Weights of a small text-conditioned image diffusion model.
Model: 7.93M parameters, text encoder width 128, text encoder layers 8, activation quick_gelu, patch size [4, 4].
Rows from block 5 of the denoiser of a small text-conditioned image diffusion model, named by matrix and row number. Rows with one number belong to one neuron. Each number is 128 + 32 x the weight over its row's rms, rounded and kept within 0 to 255. All counts start at 0. Numbers have three digits each. After the name is the row's rms in percent of the matrix's.
After each neuron's rows are labels from the 100 images, of 14976 (inputs lightly noised), where the neuron reaches its highest value: "patch colour" is the nearest of a few named colours to the mean colour under the peak. Only what is clearly more common there than usual is listed. The data: regions of photos with short descriptions (Visual Genome).
# fc1: MLP up (model.blocks.5.mlp.fc1.weight, 1152x192), inputs 96-191
# fc2: MLP down (model.blocks.5.mlp.fc2.weight, 192x1152, transposed), outputs 96-191

fc1.713 095:113191139126156137199115112134090124126178157145132103137121083135144168172173145159135177160136141110067209139208136112138195146163154126200079145135138157098047138171124123143104104191111090151125180101147083163109122121181121154140057139154096087185161153158109125128117077129133197119
fc2.713 140:109082118137093125080165123124167138154056105108133172157146196100115077102110118116123114126161119129181056121095105128110095121138091162059180087134081076159161127099135101102155175075151183093116119120119156112153146157102150121067187101120165159072125128104170158167130206136144082128
patch colour: brown; black

fc1.275 083:130102061107124105168154138132124140124061152118126100125142131164143096145103149059108090099102112094176074105134112168097179142100076124179105148145128143138146131152086119139075112128117136146080128173149112101129137112143118124144078110120116096178095098014115126067121072164115127125
fc2.275 069:105127109150121116086113109150139141134200131100084167124126096126097148124170128115104142144184125171093172176133134132114137158098196087100103148104136082091162137112103141157154133093150177074137116117161141172085139175162117133131199073160118142090128168171181128130082207112130104183
patch colour: red

fc1.6 103:127109109063135139168095140112099140111069181200177141099069152110123138075132198109105120122151096193154127125144171062118172112170188124143122116103107175164134141124137127111145131125099161138113077118042129099137145114144143168129077126101059101082115120080098192090165133155073098151
fc2.6 083:187135100093069134064172155139117183111128169143110119176127124196130133116112111120164086145099163111209116140121063163062096091147117096075129113129176101135130141142143182162176125133110086110127145139166074137174132119149182133127168120143160146057079159079119150125133166128132080141
patch colour: red

fc1.57 088:107198083121163121126170068171090141137117113134179069132099177178119165163125180169146139069185107166097202107101109128087137161136118127118119127153159076126164100101145131134048105182140125077154117148173085082161129109107117136090106126132131149111124067136177142105114123199172117202
fc2.57 081:162100131133086168067112154102189162109105128142102103130091084110145088117123089120118124191118119145153097132115113147155108146102110129185102190135102118099053115150178139170173188125172124143095160131111149154069158163105184130118200113182111093188122168146111177168139096062080119145
patch colour: red

fc1.402 102:159142114092139187099151127061153105118110143122104115142169078139124116099143119158162137169172143137109117190149105171132123161094154133129171135105144084077109130092152128134122119163158141216108135118168126149156164108096102141136186163081189148090119099096100095191113060065151177150
fc2.402 126:090131132170115136186098140179142148162137118107127157072120127117122111149139101066097136110099107135065136102132169099140157108116064139133091112202108131179129120196112151092113131107083153059140134162125132095101144137166153105051113087151032168161134159141189135097129173149135112091
patch colour: black

fc1.427 093:158088150146208139209091138101082156134080059116074128115130191149140149156132139094078110158125147132146159168108129120132134100147146087156179133136127115159145120115101132095102132142129127120194248108094109105147111123127064126153056069125106129110064123117124086070075123140156094115
fc2.427 072:134117125145125125055147106185161124137142184168111120138101115054108178085125117122108124074140101119140114142109094119120164143140108146150101105109155108093118085145140093126184112106100124091075047155123108088150096153166190151129118144184139079171133114145123200174177181114104136137
patch colour: red

fc1.754 093:091114096179134135132116154103101105138061171073113097102113080165144099135113109108119094112057146187116112139143177111053071208059154137132119111143141075161151159095097144146154117114181189150124120135084136138164137094119112144173122121108214114136103074125138123106041120146161105118
fc2.754 123:130106150072152085135144123131140158101189058150115142110180146120104134130096147129132177130163116119115148128131065169170181089155083151131118127141099145078083107160120093121144101166106077102127134138172117159113097165140128053099114148173081128146132147157094147128255114082128122152
patch colour: grey

fc1.141 106:080163102150137084120126104128139175181130090130085130168093115136182156193128095102164128119124139117175089111158155125159112080113099118152147153114109124126148119176164174125118125065123156077169163115144160127149130144153057199115134161125159128178098070110133160109127087146090073138
fc2.141 110:168072176158090134143143123143099083090097154081207107099180138146087068045102139146091138149130123193111169137131150125140128162155127117138105139160169148132126066091119085112119125204155102131103129165089076119184121110155175094092110085156168141109108160120150103145093182150111130123
patch colour: grey

fc1.180 098:158080137131159114105076173094184122173091121149151171103140174104109121137160140185133087087171195176113088155146114113163170128107117149089111126208101126097131084146123050111098158100125166100104106128095114094089087175152138121111139062125157107166154165145138159147125128194174091156
fc2.180 124:136148118103090183141171099167091126097161115142131086166154092165124119113120107086121118168134106102119122135108091122090155108162171114122149101015139117158126184145118191105185082143127115150187168135175133180152117069128125095124131171095094151142097125114133090102109114070097108075
patch colour: black

fc1.81 090:150110118154150144148120142136148045114125179103142138171126137136155123155071145180181069112148129135131156210113125128131121118100104073102093088109155095186174200104119080185127102098147137110154131145132184083175194121111127143166122077089125140120136177089161148145143124108145146101
fc2.81 150:102119159112139116105134132142124172129145106192171123127156092134105136139181122066067158115134113119107054052150103110119107084139133136169114156178081115082050065136101166064139161162103108111125123116132092124096073139131121108102150157161132087172116081152103113083115193141097136138
patch colour: orange

fc1.425 091:079182144111129147092054126126050155123124106170079067117102103121131116140095017097116085130163157144111176159147080137151099080096153105195094133092106116129100152091193104063145107121133129062138091101147114147110120127124119142140126102082133140207134096175145106138140157060164135148
fc2.425 082:163065098137121102186119077149196147128107164120155167174128175104103147115135206117102159099121103149094094141139156126094102129177107151107168117132163113131149150085111134150088117106126140204132161136083141144152138126171171077123183124111099134079132099109132146128097125157093134126
patch colour: orange

fc1.470 122:166157136152100150146165132076207098098116178146105127105137193089138194146136101083076112205131124156096095176179106135131125169159103175155160135156103115117086185089130168088084131127151181123158104097126098131135149136123082147089130078125160104148165154184147139123128152132114192119
fc2.470 111:064106089138179124135135111167066124156131129081123124168090087175129078137088123142183154097140140132170193119092145142180087122130129101114137102073173130139134169159093103168163068126131085091103154188137121147091093146092131110135124167120182186142088064103068052150148125132113115121
patch colour: brown

fc1.635 097:142095068143073142092167156115117160149101115176104077117083149124180116091103138088083082158133150157160131075142170155168135181099104102094100100108137100107135159146159141162174093213090171153198190125079098091105111134171124130120094143088086123124118092143136123064151112079153161141
fc2.635 117:187187184165192099160072128125164104132159132089125187140146113129108178171123115135161187101147112110120106172146093110087143080129158172119156147182099166184137037175102138113055193064156080120088123134181131193115170126092137139134175120167113144099158145140146121190096146164122125119
patch colour: pink

fc1.461 090:102150161218090118143119148143047128143084175125169096150114175159095113155123152084157112125115141144112148142157130094125080158164090078055119170112131142117179142131127137108124140142081093116121105055102154103102115099081097090129049149144152121148096117073168139170134081148084088141
fc2.461 090:158070102069139100113178083149193114147151152160098159121140059145163149159130114116114154126100086113136083150152092140075135127114138158197160102155125108134101125059160147179204063115186165102153175160128112196110149128168144171132127157120096103191167174128078152056138204196154141136
patch colour: orange

fc1.739 106:083160145122139129168190126172112115140118153168128096169092169143079141100142094117088079100097158116180177132139112054106078129159118044181107146124111140140163099156112078121152112141104173071166068111122111100094103148142112091155087114138103115123082083110180097090135139156090107114
fc2.739 080:116129090160083173103071112080168139104085128169091168152124120140161126178130158115180131116076144176180141117104156174120125180077111117087182091092077119099207160190168149142061111142160100150128145185104091116102072085118161139099170136083127119106167182149096191133126167127166115142
patch colour: orange

fc1.569 096:115154089148113113161182170162189070103063159115136157170186147164153173160147148133202147182166160131080085137113141100096127165137091164124127169130146076150160156122125179162132194137229114107136106125103161092135171151113124157138143081078159130152133080127173141107113110118107104149
fc2.569 139:113118156118149183144106087076089168160186113090123087103096087129091115091099113168102120117125078141151159078175127161146138097091154064121132143136158126104080092137147114111123101097055150154131191148152154150140116116167097099105106172120086108123106183094122093163144122117158168111
patch colour: brown

fc1.108 091:106115059133147066106058196138144085068135113147080188122142140162143159143092166209126113141164073110083199166109147079092169168130107098141152117130121113122103162108047117063160149079122131145114106100106137121148154118136153155143098107121176144121134144170166027127099179087122111147
fc2.108 123:179124172148120152164179084116166160201162117120143079154112139095155103092188077058112106097108210140150066144147126168164118104128156188115108174154124132147138081174210161242114116176158125127157139170168149144105129126075093089125190104089126117135122133101072216143145095134132155116
patch colour: pink

fc1.533 100:127121141139139141139163098158156081149167152088109158152083143126111118137121116139139118155163142109116143133073133094159120120125096146101146113167113115110144125170152138114100099099138141177130123128200092140101139106099064108142090123146173148109104156122170138110103123124171119229
fc2.533 098:106149145136103148153143143073123190150096105163135083089178138119153165098150095090111151111081175122116147092156110131178147150118157146117103136098137146125135099118150125160144172157150083112101181131058115172102130157139176178112185156156121124127138087135022072096137142118082135090
patch colour: brown

fc1.524 105:120119134125116126168110175111062120112083151170142122082118181137152117109180212084101111109147167133169189137172175074122139123125133135135163125167097173166146145118139193123196179174123183162149120133102074067131165102132129146139103142157133118087144128125114144135169097111117097139
fc2.524 109:131147157128090126093143100148164183144133080088134125104108124116110141085041071149189146112054075147131068087096059182094123114117118091076066098104144106139109130134172107156082142097128082101069163170148151106084118141167175109129150102139123117134114128115094137116156169158093161126
patch colour: brown

fc1.651 096:107072134113147088129110054154127156195137118113152121121149167129110120155084088149121140112116124135148101105087132150127119115147106023141150149149189167117194192190098133050082125165164207085185135119132147109142138143157077126074125162117174171202108118142133126121106117146149144089
fc2.651 089:170128092115134169125130187103104105069140178133138146150124139132107097140107156093128096152097183164147151141170138151114133154084118189086173147117078107151075101107201122140199093121085072152082132102134167144135123158131155135138134090135133102068129108126122195143174140087076109111
patch colour: pink

fc1.438 096:164093173132166167156198150145152085180142098133129177198149185192137161142127162165151116055144109121133157179130145161084182115172126136146170109151153044175153089147136140142131090114166098182126179117157088119131089136177105094125139157107168064139119164153171140118166171075091110131
fc2.438 124:128164074175076085111085130121132162085118180107149087078116112078154094100146098088101131196077129127093083073126114117153084118073084158111072138168099201085133145088095137126141157193095169107123113103099130108109175109108153194123123075120095171149160091134126115140062131175151198157
patch colour: brown

fc1.248 099:092132091086132117186124196071122060153099109131169154174094107158135101140181151118170105096107180135149081171082089177125110109127094115095082167086154109098135125109115164148107091166182131139112093133093101095104120106131140074132149131090096109158132118066137111159078118126120136157
fc2.248 111:156103146160087145071158071186135214115150155119108095089159171091143131116125145127112159164121044089133146102148153093125165142136133125141163092188109142148097127148088083115172116088114133116119200117141100132087116139142147160124118153154137139080099134156126140150184139129140130096
patch colour: black

fc1.159 095:132207117138183162107128118088100158148090183101156028094138106114125147151131135134138106148187112123072185087122159180126163180113088123143093161159128076118114123162150157140161132106147138066171120147171136114120128128130144115062111102134103134090175137169121099111158120135147133171
fc2.159 112:148052112138085091130118155160190098053160099136055209151117134114123122104106178108111161109099140150151074156150104040113127103132158135138145122097110185094104140166127094114085119145134109157104129125092146114131120129140119135196144136157162154188121095163129174166106145116152130125
patch colour: grey

fc1.308 095:126063130135083133179161120173080122108175114153132118130177130138088073147127158090094118077133095156189128201099145132133118108170092116103154095173118159133169141139085139146108079084118130068127132128084110078074133153186128139147069165148179097138106125121174140148117078119076050074
fc2.308 098:113209078161145160136065129130165110126096119129157147165129129099159174114120112149112125196118102070122106084173129134169148136059124111142091137119145086156148150097142148112172133144167154133127108099132178117144109107045112141144178116158046141141162114156112109093131224130169150125
patch colour: pink; white

fc1.210 088:119083131133167083203143151127082081159167172121116080097139152182102151158148213106139175149162134133145081173184088065122176164193125147100094127155143076170089122139127128137097122119116169103142061085133129119088187147131104143107166162098132092150115098130161157119122122140142156185
fc2.210 093:149131109160078182074173148143180120089080098172141154153114103090118125114108064162131109109103101129095173136128159183114115090075120072146133159125109166108142135121187113175105195158134071102104189168115083117172139139141158146159075073166155129127126124109115077184136148126090153101
patch colour: brown

fc1.630 098:077111128113168101109063138212087173144095098088093130084088131110095053131103169157110140092090133181129169100129123160156095135119153102111123132110093146144161141180138156139147110100140164100132149159121133097098104095179119159116137108118150173160087125134104114095117134148143053056
fc2.630 099:140167097159138161171157084053155060126183149124142102112133129141148164089120111066114107129191142071142097163162145108150138102129086164145091140203107126176119112064122077145105138104122059136115104113136135102140158131100151124134088135181088137126174143076132144169121119129131167189
patch colour: pink

fc1.356 093:088109151127124140088116140100104102144106126155122174147217124106124142122133181180192098122195075163123124126139176089108167160098171171126135161113146144104142165153047063098115163112118168107116080142166178084158117041115144087167155137158125136204064100178124047165150144127144136116
fc2.356 144:183143105117177130149133137160166139122149138113149124098078117121144118128139111032072148183103158065108121118144082151129098084128077099138110108194086090167082101091219183141140095165156076158116188117087090189120154198131117159083124089117163113087181130114107182093105148152123102135
patch colour: red; orange