Weights of a small text-conditioned image diffusion model.
Training: normuon at rate 0.0046, 5000 steps.
Data: trained on regions of photos with short descriptions (Visual Genome), 203450 training examples, 1.6 epochs.
Rows from block 5 of the denoiser of a small text-conditioned image diffusion model, named by matrix and row number. Rows with one number belong to one neuron. Each number is 50 + 10 x the weight over its row's rms, rounded and kept within 0 to 99. All counts start at 0.
After each neuron's rows are labels from the 100 images, of 14976 (inputs lightly noised), where the neuron reaches its highest value: "peak at" is the part of the image that holds the peak. Only what is clearly more common there than usual is listed. The data: regions of photos with short descriptions (Visual Genome). In brackets: how many of the 100, against the usual share in percent.
# fc1: MLP up (model.blocks.5.mlp.fc1.weight, 1152x192), inputs 96-191
# fc2: MLP down (model.blocks.5.mlp.fc2.weight, 192x1152, transposed), outputs 96-191

fc1.326:42 44 51 38 39 50 39 58 54 64 46 69 62 47 53 67 56 67 51 47 64 57 51 63 48 59 52 53 56 51 45 36 52 55 44 48 48 45 53 48 57 60 52 55 59 57 49 45 36 46 53 59 58 41 41 53 63 33 71 50 62 51 52 55 50 49 63 46 24 52 50 12 51 37 75 38 37 56 63 46 55 42 46 47 56 28 52 61 69 67 53 31 40 42 61 43
fc2.326:58 66 53 50 66 54 46 44 49 42 48 35 33 50 41 47 46 34 63 42 34 57 34 52 49 57 59 46 44 42 55 73 53 45 39 63 59 51 46 49 46 40 36 56 48 46 38 51 52 51 42 43 53 52 63 54 52 69 25 43 37 56 43 55 53 61 44 31 65 47 42 69 44 35 42 70 35 49 40 58 36 46 47 61 48 67 44 44 36 37 43 69 46 57 39 47
peak at: bottom centre (39 vs 9.4)

fc1.122:51 30 50 57 57 56 43 58 55 52 61 29 64 36 60 45 56 57 44 41 47 49 50 53 51 53 48 52 47 48 55 72 57 47 54 52 50 42 46 46 58 70 37 29 50 51 44 50 57 73 42 45 34 27 51 30 39 47 49 40 46 54 57 56 46 60 55 35 35 41 41 44 49 71 57 59 58 58 70 35 64 71 42 55 51 50 46 48 50 64 49 47 48 36 47 51
fc2.122:47 78 48 37 51 58 64 39 34 49 46 73 45 56 41 64 47 43 65 55 53 58 68 54 43 43 42 62 52 62 32 38 43 59 60 48 54 50 43 59 49 37 67 76 53 54 51 43 41 33 52 61 53 73 53 60 65 49 50 54 47 46 55 57 53 51 43 60 73 48 50 50 46 35 37 46 43 49 30 47 29 39 61 50 37 72 45 56 46 35 46 39 39 58 53 47
peak at: bottom centre (51 vs 9.4)

fc1.327:44 34 40 48 33 47 45 48 57 55 54 39 41 56 49 45 41 47 47 53 58 65 45 57 48 40 41 41 50 38 56 62 36 47 50 43 40 52 54 50 43 63 60 35 29 74 52 50 57 53 50 52 37 47 75 64 45 63 57 37 58 47 52 47 65 38 46 55 50 66 53 62 60 44 44 52 58 45 70 50 17 61 48 51 57 48 34 40 47 61 50 55 53 51 31 45
fc2.327:53 61 52 60 61 62 55 54 50 42 58 61 51 43 58 57 49 55 57 48 40 34 50 44 49 58 67 53 46 65 50 38 70 57 39 55 64 54 48 47 49 42 52 61 66 27 52 43 41 59 46 55 60 53 33 42 50 35 46 56 42 51 58 46 37 57 41 43 49 41 45 27 40 44 62 36 54 54 40 51 87 50 57 51 54 55 67 54 52 45 42 45 45 48 70 61
peak at: top left (35 vs 14.1)

fc1.89:68 43 66 51 47 41 51 71 55 45 32 51 52 32 39 55 60 47 47 54 47 33 41 54 51 42 52 49 45 46 41 45 59 45 38 51 45 61 36 44 44 41 62 49 58 47 65 57 52 40 51 47 58 30 45 66 58 55 60 35 48 56 48 48 58 53 51 49 51 47 31 69 43 44 31 47 55 59 29 36 46 30 41 41 55 62 50 29 60 59 40 53 56 43 64 48
fc2.89:55 60 44 40 60 44 44 52 51 63 43 31 32 45 48 56 50 37 44 86 47 60 58 48 45 58 64 51 61 51 57 42 41 40 68 47 61 48 57 57 44 55 42 54 40 57 53 56 44 52 53 44 52 70 49 37 55 51 32 52 60 41 65 61 57 51 54 35 53 40 64 56 66 46 66 50 52 61 56 46 59 59 46 54 35 52 45 62 49 30 33 50 46 57 53 60
peak at: top left (35 vs 14.1)

fc1.545:49 54 63 54 44 63 33 38 43 61 49 47 59 48 35 45 52 53 63 72 44 43 42 40 53 54 34 62 46 52 36 53 60 46 49 60 49 60 43 52 46 54 53 36 44 61 41 51 54 71 39 60 52 38 46 62 44 46 44 50 46 44 22 59 44 53 42 60 42 56 44 50 51 82 56 46 58 51 51 56 49 46 36 38 50 57 59 38 31 47 33 36 40 52 67 57
fc2.545:50 42 38 40 70 42 56 53 66 28 54 39 35 48 58 47 48 59 44 35 53 57 55 60 43 44 62 47 51 43 59 52 50 66 50 43 56 43 60 35 46 44 51 65 58 42 58 50 48 44 65 43 52 54 58 45 55 55 48 52 52 46 68 47 51 49 58 59 53 47 65 47 45 22 42 59 42 52 42 49 45 52 53 57 49 45 47 51 75 54 58 67 61 48 42 55
peak at: middle right (42 vs 9.4)

fc1.349:37 42 42 36 46 35 28 38 60 51 59 61 46 45 53 63 63 40 50 52 70 32 51 57 43 63 65 44 43 59 65 66 43 57 37 52 48 72 59 48 61 50 53 39 49 68 60 54 50 61 39 52 53 45 44 46 50 35 60 59 56 36 54 60 37 68 48 55 49 58 45 60 48 56 41 66 58 59 45 35 48 56 47 50 53 49 52 36 57 48 40 46 42 51 41 52
fc2.349:53 63 50 71 30 59 69 63 42 61 29 41 62 54 60 34 38 48 69 48 42 44 51 53 59 31 39 48 66 31 44 43 57 40 56 51 45 48 53 40 49 45 44 53 50 41 20 46 47 33 59 64 57 60 50 49 46 66 59 39 39 63 61 45 40 42 57 47 48 47 49 46 52 46 65 42 37 44 64 58 64 45 52 66 45 50 58 62 47 61 53 60 50 52 66 54
peak at: top left (40 vs 14.1)

fc1.503:40 39 66 20 54 33 51 63 65 26 50 46 63 40 55 52 46 60 36 69 48 53 59 65 70 62 59 46 46 50 55 55 46 60 52 48 43 46 46 39 52 43 50 51 66 57 41 62 36 47 50 52 43 43 52 49 38 53 51 41 58 49 62 46 27 59 52 45 49 61 47 44 41 50 48 46 52 54 45 41 55 55 49 58 49 39 64 61 51 57 44 42 38 48 53 70
fc2.503:65 70 31 79 44 74 55 39 41 84 48 54 38 62 39 53 47 38 55 37 48 37 45 41 38 44 44 45 57 59 45 44 53 46 50 49 60 49 48 60 52 65 58 52 32 46 55 31 57 68 43 50 54 59 52 49 54 55 54 44 51 49 43 56 59 44 45 48 54 32 52 61 59 53 53 58 51 41 61 64 49 48 54 47 53 59 52 41 57 40 48 51 54 53 56 42
peak at: bottom centre (56 vs 9.4)

fc1.330:53 53 49 33 56 54 50 32 43 63 43 54 37 55 38 61 42 62 48 62 42 57 46 43 42 61 59 32 44 40 48 46 57 75 72 51 55 58 40 47 44 49 51 44 51 21 61 57 66 54 50 61 63 48 61 45 62 42 40 46 44 48 45 42 57 41 54 52 42 52 49 56 44 56 53 48 30 67 43 47 49 63 46 48 32 46 43 38 59 39 33 37 53 40 49 65
fc2.330:38 40 51 60 60 35 44 67 50 52 49 48 36 52 61 38 52 43 39 43 53 60 59 51 65 31 37 54 51 39 44 45 59 32 40 50 32 30 59 41 50 34 43 52 51 51 58 34 45 51 45 45 50 59 44 51 48 64 50 71 45 55 47 60 40 57 39 36 52 51 49 54 32 39 58 54 64 38 51 59 48 33 63 70 49 42 50 39 55 56 60 59 48 56 41 33
peak at: top left (33 vs 14.1); top right (32 vs 14.1)

fc1.193:62 65 54 50 62 34 43 33 65 38 59 51 43 49 41 48 53 46 56 55 56 54 35 47 39 51 72 72 54 60 39 58 48 54 39 44 58 60 55 53 50 60 48 49 49 50 43 59 32 60 44 43 46 32 51 51 51 51 48 48 54 42 55 69 28 53 40 52 50 33 59 53 45 44 55 45 57 40 62 65 66 49 47 40 54 63 65 60 36 45 27 38 35 30 55 75
fc2.193:22 33 42 38 53 65 61 67 44 62 49 49 54 45 64 54 57 62 47 40 42 45 69 50 64 48 32 22 40 44 67 47 64 48 55 57 52 41 45 48 57 45 55 48 59 52 60 42 71 47 58 48 54 62 52 57 56 49 60 44 50 52 35 41 68 49 68 53 50 68 50 48 53 54 41 60 43 48 39 44 38 52 58 67 55 32 39 45 73 48 60 56 64 65 43 19
peak at: top left (35 vs 14.1)

fc1.115:31 53 58 56 59 61 45 48 51 49 48 60 62 48 54 34 55 57 46 57 26 54 47 61 59 63 44 43 54 60 37 43 51 49 47 54 70 54 65 46 49 53 60 46 46 43 53 42 55 64 46 57 71 54 51 68 34 44 37 46 39 36 46 53 48 66 57 61 53 51 28 36 46 49 69 38 50 38 57 45 35 44 52 47 46 55 46 43 50 32 45 67 36 40 61 48
fc2.115:63 50 45 49 50 52 60 58 49 52 54 25 47 36 36 54 42 48 53 50 54 38 40 30 41 37 50 60 43 59 54 61 43 57 54 47 31 53 44 46 48 48 34 43 41 50 42 73 53 37 59 43 30 48 46 33 70 66 60 55 65 58 47 47 59 41 43 41 27 54 66 46 34 51 61 55 42 51 48 59 53 54 52 60 57 41 64 53 51 72 55 28 49 51 53 50
peak at: middle right (28 vs 9.4)

fc1.366:48 48 52 50 53 63 58 51 53 53 41 65 32 47 42 62 32 58 43 68 55 50 38 61 34 35 74 45 30 49 48 52 32 54 64 47 39 45 30 46 51 55 52 54 50 40 41 31 46 54 41 54 43 53 40 36 48 64 49 41 74 52 41 42 59 44 54 39 45 35 48 61 58 64 50 27 43 61 51 52 58 34 27 39 49 62 55 45 57 56 51 50 54 54 64 48
fc2.366:40 60 46 41 48 44 50 36 40 45 37 41 39 55 50 46 49 59 41 30 44 63 59 40 47 50 31 59 72 67 51 37 50 59 47 73 42 54 67 51 35 35 57 48 54 51 46 60 58 44 49 53 47 56 43 48 55 52 71 56 66 58 59 40 58 44 52 53 54 71 43 39 50 49 60 46 56 49 33 50 50 59 52 56 47 37 41 43 49 62 69 38 55 43 41 43
peak at: middle right (28 vs 9.4)

fc1.494:36 45 39 31 57 49 64 47 50 62 55 43 41 51 55 55 35 53 49 61 45 43 45 40 51 36 52 49 47 52 39 46 49 49 59 57 37 56 52 49 50 38 28 63 51 44 43 51 55 47 29 51 43 54 54 67 47 90 51 62 43 43 52 59 59 52 48 58 38 47 47 59 65 39 59 29 61 50 67 46 65 65 52 46 37 58 55 43 46 53 49 43 52 50 39 35
fc2.494:59 63 57 69 38 52 41 49 53 26 50 45 51 48 41 45 61 49 45 47 57 45 54 61 62 71 45 52 54 43 52 56 68 40 40 54 47 54 50 42 45 72 60 47 41 50 56 54 38 47 70 36 50 45 66 29 56 26 57 40 53 48 53 63 42 61 50 46 40 52 44 40 26 57 36 72 52 40 42 56 39 40 50 42 59 40 52 43 47 35 48 56 57 53 69 59
peak at: middle right (34 vs 9.4)

fc1.259:43 49 57 47 40 42 32 31 43 38 55 51 50 49 31 52 54 48 64 53 64 69 58 59 62 46 60 41 50 42 61 29 60 46 54 54 68 60 41 33 49 57 31 52 43 27 41 55 45 35 48 48 33 39 59 62 58 45 35 54 60 60 48 62 45 67 58 26 36 43 46 60 60 52 50 63 39 72 50 47 60 56 50 39 37 44 54 49 48 58 45 60 60 45 50 46
fc2.259:40 37 48 52 68 73 51 50 63 52 44 30 39 47 65 50 38 46 30 50 45 35 47 33 48 65 43 52 46 44 44 60 52 58 46 39 46 32 43 56 39 35 61 54 46 61 55 52 58 64 48 64 71 51 26 45 47 69 62 53 37 39 52 45 61 48 35 50 46 37 51 55 51 60 53 35 46 27 43 47 42 40 49 75 48 63 57 32 49 54 57 29 55 48 58 60
peak at: middle right (30 vs 9.4)

fc1.700:53 59 61 46 78 48 45 63 42 56 68 59 57 66 63 48 37 66 63 61 49 62 48 52 34 40 49 56 41 56 42 64 54 42 73 54 53 66 31 46 80 54 37 43 40 42 60 57 50 66 63 43 51 52 48 50 52 51 67 33 61 45 44 49 31 42 58 45 56 45 51 40 48 56 53 59 55 62 37 61 55 61 26 44 52 41 49 51 47 48 33 48 53 35 40 54
fc2.700:36 47 41 56 32 48 52 41 48 43 34 37 46 34 46 50 50 27 31 50 50 56 46 60 47 65 55 58 63 47 47 39 46 52 38 45 54 24 60 61 31 53 56 62 59 60 52 38 51 42 41 58 50 45 48 47 38 46 30 55 40 60 62 56 69 76 31 54 52 44 48 68 43 49 58 32 52 50 54 48 39 39 64 55 40 60 43 57 48 40 67 50 50 62 69 40
peak at: bottom centre (39 vs 9.4)

fc1.135:54 45 63 36 76 50 51 44 68 59 56 54 56 47 51 33 37 73 46 68 64 59 51 71 52 46 34 41 54 63 50 48 45 75 58 56 62 34 50 40 42 65 38 48 65 48 60 45 71 57 52 53 30 49 46 45 48 57 50 44 52 51 45 56 48 56 45 37 32 55 42 50 43 43 42 32 47 55 59 45 46 60 47 45 34 47 60 54 58 53 35 44 55 56 48 61
fc2.135:47 55 43 52 27 53 55 51 24 49 54 41 52 44 49 66 51 28 46 37 43 48 41 28 41 42 53 58 43 38 55 55 51 29 48 52 44 64 42 63 54 45 54 61 39 42 47 49 26 48 40 45 66 61 54 48 58 57 52 63 53 39 48 49 51 48 65 58 68 46 58 63 41 48 47 69 57 47 45 55 51 46 49 56 62 52 39 38 43 36 67 52 41 48 57 26
peak at: middle right (28 vs 9.4)